Weights of a small image captioner: 22605 training examples.
Rows from block 3 of the text decoder, named by matrix and row number. Rows with one number belong to one neuron. Each number is 200 + 30 x the weight over its row's rms, rounded and kept within 0 to 999. All counts start at 0. After the name is the row's rms in percent of the matrix's.
# fc1: MLP up (decoder.blocks.3.mlp.fc1.weight, 1920x320), inputs 160-239
# fc2: MLP down (decoder.blocks.3.mlp.fc2.weight, 320x1920, transposed), outputs 160-239
fc1.1789,054,216,207,226,232,229,160,194,168,179,233,150,195,125,183,159,217,208,195,229,168,220,171,241,208,242,199,207,198,174,139,200,187,148,213,183,162,205,195,204,268,225,217,209,213,216,198,199,176,188,149,190,161,236,249,232,200,189,205,204,135,134,209,178,139,212,199,226,281,212,198,214,176,215,196,217,223,181,180,223,212
fc1.1790,110,206,212,148,230,152,186,229,202,182,193,205,208,211,241,225,202,175,214,213,124,188,214,185,209,179,258,193,186,175,243,205,231,190,188,198,212,206,223,202,217,139,188,203,259,149,209,192,233,198,173,180,187,193,231,202,254,138,209,211,182,155,221,182,182,203,198,264,156,231,131,195,243,183,262,217,181,177,221,233,217
fc1.1791,108,196,225,167,180,162,143,219,183,217,192,276,235,222,188,193,186,174,224,212,205,211,186,231,212,165,215,203,167,178,205,218,195,181,172,210,201,160,238,246,199,225,197,188,210,224,159,214,195,180,226,191,225,176,171,164,195,208,223,184,235,244,230,237,170,240,209,230,187,228,223,212,169,232,206,195,239,191,217,217,178
fc1.1792,096,219,193,159,192,173,225,195,197,194,229,184,211,226,182,212,164,170,158,203,227,253,186,146,145,164,251,231,251,160,255,195,244,168,200,208,208,118,198,143,200,196,221,213,178,231,144,243,192,247,169,240,208,179,173,210,237,216,186,206,220,198,161,202,210,159,206,165,206,213,170,175,156,229,141,200,176,186,225,229,277
fc1.1793,062,188,206,201,183,225,225,204,231,200,190,236,239,187,163,173,211,193,224,174,185,236,196,201,177,213,192,205,185,204,163,159,229,247,184,250,210,231,214,246,230,176,169,103,223,159,298,161,191,151,254,174,218,157,196,233,200,196,158,175,199,186,196,234,222,211,175,171,170,249,218,177,181,182,222,200,198,167,225,175,166
fc1.1794,115,264,197,267,148,227,163,190,162,188,217,240,179,231,215,199,185,179,162,198,197,239,191,200,203,214,168,225,230,165,196,195,204,192,198,199,209,236,211,173,176,200,226,207,204,208,173,202,262,223,205,183,238,169,231,204,199,261,205,176,196,160,251,193,201,153,223,190,209,220,177,234,166,210,176,212,208,213,232,262,192
fc1.1795,119,159,178,141,190,201,230,226,154,237,209,113,216,199,179,192,155,154,237,207,212,201,210,239,210,193,209,184,183,196,144,198,180,255,177,181,191,197,237,235,216,180,210,187,211,238,199,201,196,150,195,208,191,208,147,190,212,187,211,191,213,136,228,176,184,207,173,153,196,156,256,216,226,231,134,267,190,228,229,252,168
fc1.1796,094,175,196,245,203,165,192,201,190,181,208,246,208,238,176,228,241,194,230,200,168,246,163,157,237,190,191,222,212,195,200,149,228,162,166,225,173,254,160,246,166,199,218,183,183,190,230,223,179,231,213,187,259,195,228,186,227,133,173,196,232,217,228,226,164,212,152,207,148,196,170,203,211,233,233,185,142,221,132,220,189
fc1.1797,108,188,242,191,199,207,209,195,243,215,170,189,234,218,229,135,237,223,183,225,197,204,215,207,127,207,179,156,194,176,182,153,211,217,204,227,193,168,189,196,226,175,236,241,219,172,185,226,130,217,186,207,212,179,203,193,202,209,227,228,211,171,205,220,238,154,219,216,227,225,213,177,201,219,197,220,138,194,205,163,191
fc1.1798,117,200,204,225,147,197,270,264,171,197,230,225,220,176,161,225,189,181,137,204,220,213,159,192,224,183,257,192,169,186,194,183,206,184,161,147,240,231,205,165,214,187,215,224,186,175,234,230,185,219,228,209,131,163,204,180,208,216,211,136,221,241,248,187,218,168,226,179,206,237,160,252,194,214,210,173,247,166,240,178,209
fc1.1799,074,194,186,178,156,212,248,200,206,174,212,244,234,241,166,193,209,207,144,208,233,230,190,217,217,211,161,202,209,225,233,215,152,242,188,216,169,264,199,193,257,195,195,184,221,179,213,213,185,245,182,172,237,206,139,191,186,210,187,210,188,189,181,219,251,170,207,191,202,241,192,230,211,215,161,213,188,184,215,214,154
fc1.1800,095,196,209,145,186,193,243,202,197,224,196,225,284,155,248,238,209,195,209,153,142,204,195,149,171,188,217,219,186,175,218,192,202,226,141,231,259,188,175,219,168,197,227,172,193,218,230,237,194,248,233,186,232,180,220,204,175,167,203,233,244,159,166,196,236,222,162,148,227,218,239,248,256,206,245,191,177,188,219,160,207
fc1.1801,044,242,225,205,241,140,228,207,176,194,215,244,228,217,206,133,197,183,160,183,162,236,168,226,215,140,172,227,159,172,190,260,227,196,205,226,196,155,248,228,184,226,147,193,182,208,263,210,234,178,216,190,186,179,213,222,186,126,204,152,171,177,112,206,189,215,191,163,243,232,184,221,208,249,192,199,224,175,215,215,180
fc1.1802,080,234,207,159,177,179,150,282,207,177,205,240,172,214,199,191,158,145,223,160,216,233,222,183,228,241,143,227,257,280,206,191,175,193,182,218,210,178,188,156,212,165,172,163,146,221,156,206,163,166,171,218,178,179,186,185,213,191,223,177,161,180,197,134,182,135,199,251,177,213,188,233,208,212,221,174,177,142,170,217,201
fc1.1803,095,228,200,239,183,165,195,194,191,183,213,196,207,296,229,248,177,179,229,251,262,206,172,189,176,133,259,181,227,176,193,229,172,197,230,133,214,203,219,151,159,166,139,194,212,194,155,216,182,167,242,226,165,209,179,167,229,137,218,208,207,188,213,194,192,194,207,196,220,272,162,280,230,173,222,211,136,259,185,152,257
fc1.1804,094,193,199,140,208,238,178,220,212,167,224,267,206,216,192,220,202,166,219,265,160,239,224,205,198,221,208,170,187,234,198,238,185,150,189,207,204,187,188,155,192,220,247,240,197,176,190,199,221,248,245,240,155,195,177,213,171,200,198,183,238,210,129,192,178,171,198,162,222,175,234,290,164,201,167,271,209,195,204,229,205
fc1.1805,086,220,196,221,256,200,177,204,190,152,203,149,212,181,224,186,231,180,181,184,160,237,222,162,189,199,206,225,133,110,272,184,204,212,199,171,273,202,206,170,167,163,242,170,211,201,203,216,191,194,205,179,197,204,196,254,185,163,193,201,243,179,243,249,160,226,199,185,196,209,215,248,146,183,199,207,137,158,179,241,187
fc1.1806,126,180,221,213,130,169,188,245,171,180,163,186,211,218,187,194,204,182,194,243,168,196,218,202,165,141,208,227,200,225,174,185,204,243,144,122,167,212,166,248,174,172,216,212,201,190,288,121,204,244,232,177,176,167,149,180,233,200,212,174,142,193,245,188,204,268,187,234,260,188,164,206,202,208,151,192,219,231,198,189,205
fc1.1807,086,183,186,176,198,295,212,197,198,188,257,199,184,262,183,193,208,206,235,219,148,153,192,200,217,193,222,218,246,188,218,219,162,213,199,168,181,204,169,177,174,237,177,179,240,201,195,236,262,196,221,253,275,175,208,245,246,188,192,181,172,246,153,259,199,198,197,207,187,217,207,242,159,174,181,194,163,198,189,182,184
fc1.1808,127,207,183,167,204,162,195,176,246,194,201,130,207,210,180,207,168,221,169,251,239,233,179,214,186,133,188,207,180,181,162,158,196,192,188,198,216,226,226,199,206,198,224,221,211,197,201,201,207,179,215,188,206,212,185,207,236,171,213,188,194,174,196,205,149,222,255,264,216,216,264,174,177,243,209,237,155,261,182,182,216
fc1.1809,087,193,242,206,198,225,233,196,150,237,165,212,147,232,227,201,203,183,249,178,203,215,213,206,237,188,204,210,222,164,230,191,193,212,164,212,216,230,205,143,197,228,159,156,204,216,190,196,238,152,196,207,166,215,176,242,212,174,158,217,176,264,144,210,198,140,165,155,244,225,223,229,195,187,190,162,179,151,268,209,193
fc1.1810,102,189,247,185,212,175,174,185,273,203,266,222,189,121,232,239,177,172,228,210,153,197,225,219,195,139,215,156,228,112,143,231,217,177,149,203,233,218,180,199,195,234,185,156,215,213,181,236,199,196,207,175,206,211,171,201,151,191,213,214,184,187,177,227,184,196,164,185,194,166,204,273,201,217,136,175,172,201,169,251,139
fc1.1811,113,226,180,224,170,185,203,201,192,154,194,304,239,179,184,218,224,168,222,179,164,181,143,184,254,165,183,170,182,143,205,213,241,196,194,225,166,226,178,182,187,255,187,149,247,199,154,222,185,149,215,219,256,210,166,149,255,210,221,237,141,227,174,222,196,210,210,198,230,196,200,168,231,188,192,180,236,239,173,185,190
fc1.1812,093,207,192,247,175,175,175,227,213,212,174,191,207,193,189,161,172,197,225,248,199,198,245,215,262,136,242,128,162,221,212,200,150,257,179,198,157,208,210,174,226,199,163,198,205,167,223,167,252,226,201,150,201,228,181,242,238,186,199,188,212,185,195,122,187,134,167,218,156,237,220,213,261,174,149,191,169,186,190,234,188
fc1.1813,078,165,240,133,225,178,150,161,238,158,211,177,210,236,243,141,167,165,186,166,151,192,187,199,192,174,182,192,187,196,199,219,211,143,134,259,178,204,226,178,174,235,164,238,246,188,214,156,199,171,210,216,184,207,169,219,193,163,209,218,194,228,237,184,212,220,195,180,225,188,230,190,231,189,171,235,209,193,167,196,228
fc1.1814,090,188,218,226,172,219,190,166,191,179,163,233,258,148,194,214,201,156,163,140,200,222,196,188,174,197,200,226,167,184,193,160,220,169,209,146,170,204,240,255,194,254,199,216,165,176,205,180,210,164,243,216,205,226,213,169,183,235,187,243,227,196,208,219,233,202,177,159,182,226,178,164,203,206,233,192,230,243,202,173,205
fc1.1815,081,193,139,228,192,158,165,237,199,181,231,153,232,253,193,144,224,179,235,229,205,233,253,182,231,184,174,216,272,223,200,201,194,157,180,204,216,193,201,155,234,195,169,199,198,191,237,213,192,238,225,178,194,248,183,171,224,198,208,251,174,164,202,208,205,132,158,272,205,259,162,234,193,211,195,201,199,148,188,207,240
fc1.1816,086,189,237,155,210,152,199,266,221,234,244,168,255,223,197,198,170,197,166,204,164,215,213,168,189,202,182,208,165,158,292,230,219,194,172,204,171,253,214,201,191,183,186,222,202,186,172,198,233,239,254,194,230,174,218,225,179,191,247,196,239,240,177,207,215,178,216,159,241,188,168,244,168,197,198,172,155,186,185,241,229
fc1.1817,110,182,206,218,231,143,192,178,204,215,162,221,244,185,218,188,217,179,211,209,198,246,199,224,180,166,192,193,149,195,172,210,199,197,156,219,183,193,174,178,138,271,210,186,241,181,180,196,222,282,206,230,200,166,197,216,190,241,236,195,143,218,222,222,227,180,225,237,282,253,187,172,227,192,200,233,160,214,219,224,163
fc1.1818,108,246,222,209,198,226,217,192,165,178,186,173,248,219,169,237,212,186,148,201,201,177,166,201,147,185,180,155,204,159,232,189,200,219,159,216,220,173,231,159,170,203,182,149,183,163,213,197,196,176,206,190,173,187,160,196,144,188,229,212,254,197,216,220,192,204,154,152,219,246,183,171,185,183,158,196,162,253,203,205,198
fc1.1819,097,206,286,149,202,216,212,183,175,170,162,250,212,246,203,134,191,177,228,180,159,187,149,246,262,157,244,219,246,250,202,239,213,200,160,203,217,222,212,227,235,195,190,232,234,182,176,185,194,267,253,249,202,245,209,229,190,239,232,228,165,259,213,214,130,250,177,207,160,125,200,249,124,184,221,205,154,206,196,198,231
fc1.1820,111,226,168,212,240,118,182,219,195,191,209,217,194,226,235,227,196,197,205,189,242,228,177,200,225,147,180,216,184,183,184,198,198,195,151,255,208,211,223,223,209,238,171,171,202,228,193,138,238,179,210,132,182,161,160,147,231,215,173,249,170,219,233,217,197,269,270,234,236,174,190,208,219,222,201,168,183,199,170,193,180
fc1.1821,109,211,203,253,206,234,170,203,197,238,181,232,184,239,209,176,211,239,197,192,217,168,135,229,237,231,197,206,207,184,179,157,189,164,198,220,213,158,211,250,229,207,207,207,229,198,206,214,240,165,210,223,248,152,209,175,219,165,172,220,202,175,242,264,197,174,196,207,234,195,155,200,194,171,180,193,228,212,247,226,191
fc1.1822,105,169,246,225,194,163,207,231,221,190,210,216,173,176,190,197,227,172,220,261,216,228,195,192,218,206,238,204,166,201,194,138,208,190,213,253,207,181,184,196,237,191,212,223,257,171,193,203,171,203,220,176,155,229,166,199,214,216,220,168,177,192,196,193,258,245,185,196,183,217,217,248,217,195,162,223,167,202,229,220,143
fc1.1823,115,210,269,161,254,197,229,157,195,177,199,191,210,236,179,179,199,203,196,241,181,208,210,168,159,161,243,120,254,152,158,202,210,186,185,221,179,220,258,183,185,170,201,221,212,175,209,106,161,170,242,204,190,131,172,224,211,201,196,215,231,200,184,185,211,185,150,128,201,225,231,156,195,172,222,186,176,270,184,199,166
fc1.1824,103,207,183,194,185,193,195,242,193,214,143,205,198,186,149,247,203,168,158,194,263,225,165,210,176,206,170,216,203,145,200,201,182,208,172,166,196,235,202,170,262,242,178,234,166,201,234,213,214,186,184,219,160,255,216,218,153,194,205,181,171,172,233,216,170,171,167,175,229,270,194,215,221,201,228,242,250,166,252,195,200
fc1.1825,097,175,196,225,163,188,246,190,216,233,224,132,165,169,178,171,171,175,166,238,169,258,206,262,177,161,208,142,199,203,217,239,208,206,205,153,201,154,221,176,220,226,183,212,216,112,256,188,173,132,160,217,222,150,169,208,180,181,186,170,187,201,215,199,205,190,171,163,193,201,189,174,153,224,168,202,167,188,212,222,205
fc1.1826,107,200,218,185,203,245,207,220,224,171,217,167,231,182,215,198,201,200,201,195,175,199,191,189,215,194,219,222,166,180,173,216,189,225,223,213,238,162,202,211,193,194,248,160,150,209,211,223,170,143,209,154,196,206,198,240,181,184,210,230,265,156,222,154,184,170,195,169,175,209,197,241,227,217,176,177,211,221,221,150,206
fc1.1827,114,206,221,151,209,239,174,196,171,211,170,157,178,180,163,213,163,195,193,174,186,199,238,187,169,169,200,205,160,196,206,212,170,217,177,186,239,180,145,231,197,237,240,186,214,210,182,155,177,137,185,214,150,196,152,179,194,242,149,202,204,158,236,242,218,172,197,150,153,199,214,164,230,197,189,236,257,172,220,213,192
fc1.1828,119,240,184,160,204,206,185,189,191,223,204,249,212,223,224,246,219,200,185,230,226,228,159,259,199,233,201,211,202,178,201,210,150,185,186,146,190,199,144,177,188,171,149,185,214,199,208,197,198,158,221,158,247,165,178,169,218,148,225,135,199,182,186,205,196,200,213,216,151,225,174,252,206,219,163,188,227,198,244,207,135
fc1.1829,136,198,139,218,203,168,257,202,177,168,170,130,231,197,204,132,176,223,204,117,154,229,191,175,207,192,160,189,200,249,189,220,170,174,164,215,224,119,280,242,164,193,206,234,232,171,225,172,181,202,181,220,221,207,226,191,264,164,193,201,167,128,245,207,174,194,207,198,252,244,173,203,201,129,210,204,244,188,236,170,230
fc1.1830,117,178,237,234,152,179,160,191,238,204,185,232,188,240,223,246,216,216,214,217,146,266,174,162,215,195,204,207,182,245,208,201,199,178,201,160,150,209,231,198,229,213,193,245,199,190,192,228,233,196,149,203,223,204,231,244,202,166,222,154,155,189,204,218,194,186,264,212,154,202,229,219,226,194,176,208,190,199,244,250,165
fc1.1831,123,195,238,167,222,215,236,251,216,180,176,179,193,176,149,215,230,202,214,153,209,254,240,195,206,196,205,203,179,206,170,223,209,131,198,190,195,162,174,198,181,235,256,173,225,199,160,227,187,156,200,235,223,166,191,229,222,214,246,162,194,184,133,176,231,186,181,147,232,229,234,239,188,154,180,193,191,211,224,221,184
fc2.1789,052,204,171,216,198,176,235,173,205,191,161,225,215,232,214,152,191,163,225,213,146,237,141,179,228,203,204,257,232,153,194,173,274,176,148,213,259,175,225,228,221,231,187,165,180,215,204,167,182,190,213,140,162,217,167,202,199,164,193,230,184,203,162,246,165,208,196,202,209,218,231,206,229,202,263,177,107,212,218,167,186
fc2.1790,110,220,262,177,204,177,200,209,264,175,195,215,186,196,165,213,237,219,204,178,136,180,216,213,194,203,236,224,173,158,202,226,218,203,198,178,219,238,228,225,247,192,163,210,240,192,208,218,218,175,156,191,171,172,204,206,179,174,244,153,180,194,237,173,227,157,151,234,182,305,156,201,187,194,206,218,205,193,250,228,184
fc2.1791,104,202,263,209,166,239,179,167,187,190,203,154,196,189,116,182,192,204,183,203,207,150,168,216,205,175,143,212,203,232,248,153,188,184,222,224,184,187,191,238,182,197,219,178,203,179,251,225,165,217,192,201,234,183,194,207,219,209,214,201,205,174,250,198,162,218,195,191,155,203,175,181,161,220,212,185,238,216,173,207,218
fc2.1792,095,202,224,203,178,188,231,223,237,225,239,170,193,187,212,213,152,252,167,201,227,159,220,169,141,195,220,167,234,204,229,211,160,132,206,212,202,161,224,170,239,169,224,197,222,166,178,227,180,211,170,189,199,154,196,204,172,195,200,211,203,221,179,181,200,170,272,199,168,160,213,187,193,240,146,136,192,170,201,215,231
fc2.1793,061,215,198,221,213,176,159,222,202,152,280,226,184,200,190,251,212,153,186,200,216,221,183,195,217,217,204,200,193,191,158,223,269,155,202,205,186,180,180,243,206,127,180,199,198,193,148,214,210,205,179,193,280,181,167,202,206,296,255,235,174,206,228,244,206,220,259,189,236,175,152,172,197,149,237,158,215,208,175,196,190
fc2.1794,114,164,166,229,138,193,180,179,206,242,180,156,192,200,184,224,213,202,221,191,194,174,162,185,198,216,173,197,209,159,192,199,179,222,187,234,195,229,175,189,248,216,225,181,187,167,153,174,229,240,193,214,207,228,238,215,158,224,167,179,160,202,228,224,216,165,188,140,271,202,220,220,177,187,167,149,219,181,256,255,238
fc2.1795,124,185,221,181,181,203,180,195,223,235,202,180,223,206,195,212,214,170,182,196,243,218,193,208,202,172,268,195,171,223,193,169,210,255,257,218,163,193,148,217,192,209,177,182,200,230,176,148,218,145,198,262,187,237,196,215,182,164,215,189,219,200,215,258,162,225,196,223,178,205,225,223,198,192,157,249,210,230,215,182,173
fc2.1796,102,207,220,197,185,252,240,176,172,190,208,243,226,213,234,255,226,228,213,171,244,200,114,210,203,241,190,208,214,252,215,196,175,222,184,218,224,223,165,214,165,201,210,226,228,153,153,173,184,195,158,174,243,226,233,174,214,123,210,186,192,199,168,225,171,199,208,164,172,203,169,174,180,203,237,186,176,219,173,190,174
fc2.1797,110,236,188,198,234,200,180,206,234,202,135,208,177,224,262,162,205,250,246,208,209,207,179,235,185,184,240,192,181,216,162,176,200,193,240,202,174,218,200,207,220,235,219,190,204,192,200,225,191,198,180,281,211,192,168,237,233,195,164,164,222,190,172,197,242,189,212,192,225,255,193,177,190,180,171,216,200,183,245,187,166
fc2.1798,115,191,216,203,215,217,190,231,185,241,227,197,212,196,189,224,232,220,255,176,251,214,142,165,247,180,147,235,193,203,152,185,204,225,184,206,258,181,204,131,229,200,173,218,201,223,172,217,177,225,191,227,201,171,199,217,235,245,218,159,204,221,244,192,218,132,173,215,205,224,205,259,255,173,205,205,236,153,167,209,223
fc2.1799,082,214,234,230,240,209,253,170,199,187,191,240,213,204,142,133,251,204,251,184,192,152,234,169,183,156,175,179,218,198,212,249,183,204,174,184,203,215,171,244,175,268,251,179,207,165,215,180,219,256,216,209,162,215,208,183,205,230,207,206,189,205,208,153,263,166,233,173,213,209,196,214,238,196,209,224,160,188,216,197,171
fc2.1800,099,237,176,232,190,217,209,174,226,208,240,229,183,172,174,220,228,178,212,151,246,154,139,222,160,156,200,190,195,238,197,205,171,220,201,228,238,198,201,182,154,180,213,243,208,198,222,216,230,175,208,214,260,193,215,229,191,184,193,196,167,175,151,198,243,217,200,133,241,154,220,256,214,165,192,132,202,213,206,212,181
fc2.1801,053,179,157,144,194,185,153,188,229,218,211,239,194,158,191,156,238,197,183,170,149,229,174,228,267,228,217,147,193,249,179,183,228,159,214,174,255,228,155,230,160,218,207,181,241,190,172,233,150,227,190,205,199,232,210,183,223,259,195,156,205,240,213,203,223,187,205,239,187,258,148,162,218,220,167,233,209,180,225,201,172
fc2.1802,080,196,127,221,173,197,178,207,236,153,233,264,174,115,179,230,201,233,223,209,223,216,205,186,200,196,206,234,224,254,271,230,189,173,172,164,255,283,164,181,176,201,197,206,147,171,199,231,165,197,190,221,150,152,241,241,219,194,217,195,209,246,218,277,186,153,240,187,228,183,122,187,238,185,172,187,218,208,240,252,217
fc2.1803,087,194,239,205,168,245,214,190,186,251,217,196,194,211,205,184,219,195,223,215,213,245,209,223,211,202,222,165,213,166,214,199,194,159,247,199,197,186,186,180,237,204,228,190,209,252,164,245,194,188,155,232,218,177,260,146,225,248,267,191,181,177,232,201,242,186,230,218,187,224,210,251,193,205,216,185,184,182,199,202,166
fc2.1804,075,172,248,213,185,221,168,174,187,145,196,255,190,190,223,201,208,227,256,183,142,182,201,197,197,274,185,136,165,228,237,200,170,208,166,178,212,192,174,178,280,228,273,231,207,242,180,185,254,249,147,171,185,169,202,218,186,244,137,192,206,202,188,182,190,186,171,168,217,175,197,249,198,181,160,237,187,167,220,215,179
fc2.1805,087,207,258,188,219,225,173,255,218,161,215,196,162,164,187,173,194,210,202,228,228,186,161,218,236,252,250,195,238,196,206,203,158,149,162,258,148,169,166,171,212,199,203,203,247,218,148,214,189,213,179,223,259,181,197,169,246,194,196,203,172,241,165,245,217,156,197,159,183,160,195,221,207,208,149,257,193,210,210,208,217
fc2.1806,116,208,182,226,150,138,205,188,167,204,257,143,191,225,194,211,166,227,201,230,248,174,172,218,191,178,182,187,235,208,178,138,242,242,193,199,198,232,180,212,146,178,219,207,223,202,154,138,159,222,217,230,215,223,188,192,223,208,181,177,164,172,221,188,215,228,162,183,224,190,214,200,165,181,177,196,224,192,167,228,226
fc2.1807,096,188,197,208,174,243,197,176,193,146,242,221,227,258,190,168,202,167,205,172,251,144,182,188,223,233,228,176,228,159,213,227,219,177,242,208,254,208,187,174,221,187,228,189,225,226,225,243,193,172,224,220,235,206,160,172,168,217,187,223,114,188,244,189,214,214,204,244,206,204,127,196,216,211,229,275,183,223,219,220,238
fc2.1808,121,178,224,191,207,168,186,178,193,203,143,183,215,206,244,200,211,289,190,203,222,162,259,193,198,228,206,213,214,218,215,141,196,203,198,160,213,232,208,210,219,219,180,240,261,253,216,229,220,173,226,154,223,199,214,184,204,197,233,195,182,189,182,219,175,181,233,208,173,239,177,208,220,183,215,209,206,197,281,149,222
fc2.1809,115,211,196,207,210,276,218,172,187,166,218,179,222,185,211,164,200,160,244,178,192,99,176,228,199,214,241,221,190,191,295,212,232,184,209,184,214,214,229,200,200,194,191,237,197,221,200,203,210,176,227,237,198,213,173,210,166,200,182,211,194,206,183,188,191,200,154,192,221,204,122,204,159,183,182,198,221,213,177,217,189
fc2.1810,096,216,206,196,175,154,170,191,240,262,274,168,153,187,229,212,207,211,232,168,223,210,195,250,211,237,209,116,225,229,228,179,245,201,162,193,209,241,241,168,218,270,205,218,164,168,213,161,184,210,212,184,139,241,182,186,244,197,229,234,173,170,182,262,198,204,129,214,206,201,162,239,194,137,156,208,200,200,170,163,173
fc2.1811,110,177,223,220,235,131,147,197,184,169,232,232,169,208,147,194,199,122,234,145,202,171,154,205,216,189,191,190,260,212,197,209,227,243,201,211,217,197,193,249,226,201,174,223,196,178,164,240,232,191,233,248,197,207,161,196,189,149,190,183,185,218,211,189,204,220,213,235,253,214,192,191,215,158,204,241,185,193,160,172,234
fc2.1812,101,262,178,165,163,214,176,212,179,214,192,216,221,260,204,214,188,170,231,175,212,232,199,227,226,180,233,156,210,226,180,245,175,201,166,215,148,170,184,195,229,223,131,167,237,186,211,168,189,168,210,237,227,199,181,226,186,177,187,199,180,184,148,216,200,225,217,238,219,186,192,187,225,205,228,186,194,217,240,249,160
fc2.1813,078,163,231,195,210,232,159,134,271,191,208,195,152,203,149,244,251,263,198,161,215,181,207,238,228,243,200,164,222,226,212,213,170,147,251,218,176,235,212,173,186,224,207,199,241,234,225,185,213,241,183,209,177,206,179,197,177,218,207,134,209,133,222,209,168,239,156,152,254,239,218,187,214,236,151,185,201,188,233,199,171
fc2.1814,076,120,192,200,232,171,215,192,184,233,130,208,180,190,207,217,189,202,193,202,160,233,198,175,221,207,194,210,204,149,228,246,141,224,148,221,211,200,220,209,177,268,194,207,203,225,223,182,241,169,158,225,180,170,176,180,189,234,219,204,194,174,173,187,191,204,140,203,241,201,172,215,165,221,165,252,159,186,183,179,208
fc2.1815,078,165,228,175,182,211,215,177,171,200,186,196,232,220,161,176,201,276,273,231,228,185,202,205,189,254,187,145,251,217,232,226,242,210,124,155,183,180,279,166,212,269,235,159,200,126,191,187,217,228,215,197,206,235,210,210,182,174,172,147,183,188,189,234,212,193,229,163,172,175,197,157,169,222,247,259,211,277,213,197,266
fc2.1816,093,157,185,248,241,212,206,213,197,176,232,221,165,207,212,194,220,185,266,235,190,191,255,246,255,218,184,226,246,179,181,204,203,208,198,226,179,193,179,265,270,144,153,202,215,212,241,164,176,216,195,253,215,256,212,172,195,239,179,202,184,199,224,260,154,202,223,138,220,186,207,234,128,170,156,192,208,210,221,216,212
fc2.1817,111,164,158,217,166,188,144,194,257,183,163,240,159,182,203,199,180,163,194,218,201,187,170,191,227,256,181,154,159,231,159,185,185,237,183,216,222,200,206,197,156,211,195,212,233,209,217,211,238,210,195,244,186,148,199,263,204,192,212,214,210,194,206,187,220,167,218,251,217,251,202,148,201,224,236,202,174,195,208,139,178
fc2.1818,113,199,202,201,179,174,203,170,240,222,219,246,201,186,217,185,183,174,204,231,178,200,186,123,222,136,205,120,198,165,156,207,198,162,186,213,195,169,200,164,210,227,204,205,215,185,191,191,197,136,180,187,166,151,239,196,185,204,212,218,244,242,138,180,195,191,184,173,224,221,212,170,203,205,253,210,193,174,225,189,233
fc2.1819,094,221,255,181,201,179,202,204,174,175,154,209,174,187,155,97,210,187,241,224,208,130,167,217,241,219,189,187,249,225,212,222,189,232,215,146,193,197,207,235,256,162,193,211,241,201,221,271,187,204,200,197,217,233,266,241,142,221,215,205,240,260,213,182,203,209,220,206,246,173,197,194,190,172,185,158,171,159,247,187,235
fc2.1820,108,210,192,249,199,198,223,206,162,212,207,150,180,183,162,222,192,164,185,225,250,201,232,170,197,180,173,156,135,215,218,176,198,176,212,183,189,218,209,249,216,227,205,140,193,169,170,214,233,197,205,217,204,233,207,180,249,181,189,179,128,192,207,226,148,247,171,192,214,199,204,201,110,218,216,204,244,163,210,209,217
fc2.1821,112,187,194,219,208,212,166,224,206,213,195,147,180,247,179,205,140,196,163,188,236,170,189,235,235,246,178,223,213,230,213,168,146,193,206,188,197,195,188,177,243,187,230,218,203,217,181,240,217,223,186,215,232,192,185,190,173,190,167,184,171,166,215,183,200,173,254,212,217,152,212,199,222,253,234,183,204,175,161,238,154
fc2.1822,109,207,209,224,147,190,232,180,244,156,134,190,188,180,129,178,204,175,170,255,228,214,235,185,205,248,238,206,235,228,180,175,134,204,200,234,196,213,242,194,202,170,232,184,230,176,226,164,203,170,171,202,166,179,221,209,223,224,209,214,198,215,224,168,203,176,195,177,92,185,190,251,204,155,189,196,189,245,233,165,231
fc2.1823,104,181,213,175,186,232,203,217,201,217,223,193,205,185,189,258,184,257,190,215,239,145,196,156,213,158,272,132,297,169,197,255,223,159,224,179,224,183,221,203,205,219,215,249,210,253,148,183,175,206,191,210,222,152,198,232,206,208,194,183,228,198,185,217,188,172,180,167,238,226,253,166,118,170,224,203,195,161,206,164,183
fc2.1824,110,215,216,167,209,184,245,267,145,138,172,172,209,220,221,235,186,204,177,211,172,205,229,180,222,202,102,224,189,199,174,183,228,223,154,215,209,266,175,215,245,182,183,238,174,187,183,176,223,200,185,306,215,213,189,202,218,232,177,204,187,200,217,192,220,157,154,199,138,286,193,243,201,192,209,188,162,187,222,147,208
fc2.1825,099,226,183,209,166,245,197,232,157,193,218,175,182,238,187,181,192,147,180,258,173,262,199,217,194,208,248,170,179,201,135,194,191,168,211,200,198,167,204,228,181,226,216,191,173,178,191,191,210,185,158,201,239,175,224,252,179,162,213,208,174,173,162,164,239,154,160,196,185,161,269,223,190,189,238,199,175,153,231,214,174
fc2.1826,100,197,209,183,235,188,229,174,218,194,184,228,186,168,222,202,261,204,204,203,196,214,180,216,217,252,151,167,214,193,185,186,190,222,216,218,209,184,177,207,166,221,245,141,209,263,227,224,214,199,207,199,232,187,213,245,242,212,210,140,193,149,187,191,198,164,203,164,194,196,225,201,208,192,195,189,197,230,169,164,207
fc2.1827,101,203,187,205,212,228,193,196,216,200,177,191,177,183,272,190,226,181,169,176,206,161,185,192,212,206,212,210,155,185,148,171,201,246,213,235,213,204,215,199,193,194,208,185,196,217,142,253,192,133,201,206,194,233,213,227,201,211,171,219,177,175,222,230,263,235,218,129,128,207,240,199,156,200,215,191,213,197,219,188,210
fc2.1828,112,244,234,183,194,204,187,178,183,188,228,189,198,245,176,162,228,181,181,231,221,188,171,218,169,218,188,231,177,215,198,231,187,179,133,119,208,214,114,200,226,189,203,235,210,175,160,120,210,214,214,206,211,174,235,161,275,199,219,157,163,165,192,179,184,168,171,204,225,214,188,228,181,198,195,238,186,224,226,186,145
fc2.1829,126,181,209,247,230,202,220,171,139,189,205,172,240,167,202,179,156,202,167,139,174,201,167,172,161,206,191,215,202,264,233,239,197,149,206,227,221,154,263,200,127,183,216,208,187,173,206,239,200,191,175,205,299,226,155,155,225,227,169,162,220,125,236,189,188,181,229,220,174,224,188,199,196,163,229,191,230,184,277,169,236
fc2.1830,123,185,181,227,201,190,199,192,179,198,197,137,254,209,203,234,193,199,199,222,235,208,240,212,183,219,208,212,242,217,177,215,227,192,230,169,204,171,231,220,191,175,180,205,184,214,205,259,192,193,202,230,215,208,317,213,213,192,240,169,166,213,162,194,198,184,166,195,100,92,226,189,159,254,240,212,196,176,218,210,192
fc2.1831,109,211,241,199,218,181,219,234,192,145,171,242,181,201,219,181,201,251,192,217,163,262,209,241,239,226,178,142,232,235,185,207,215,97,236,233,208,189,185,189,149,212,224,163,196,256,192,243,252,182,185,223,241,204,177,195,146,210,245,197,197,220,186,171,179,181,186,187,190,245,217,228,170,131,170,178,232,241,224,238,190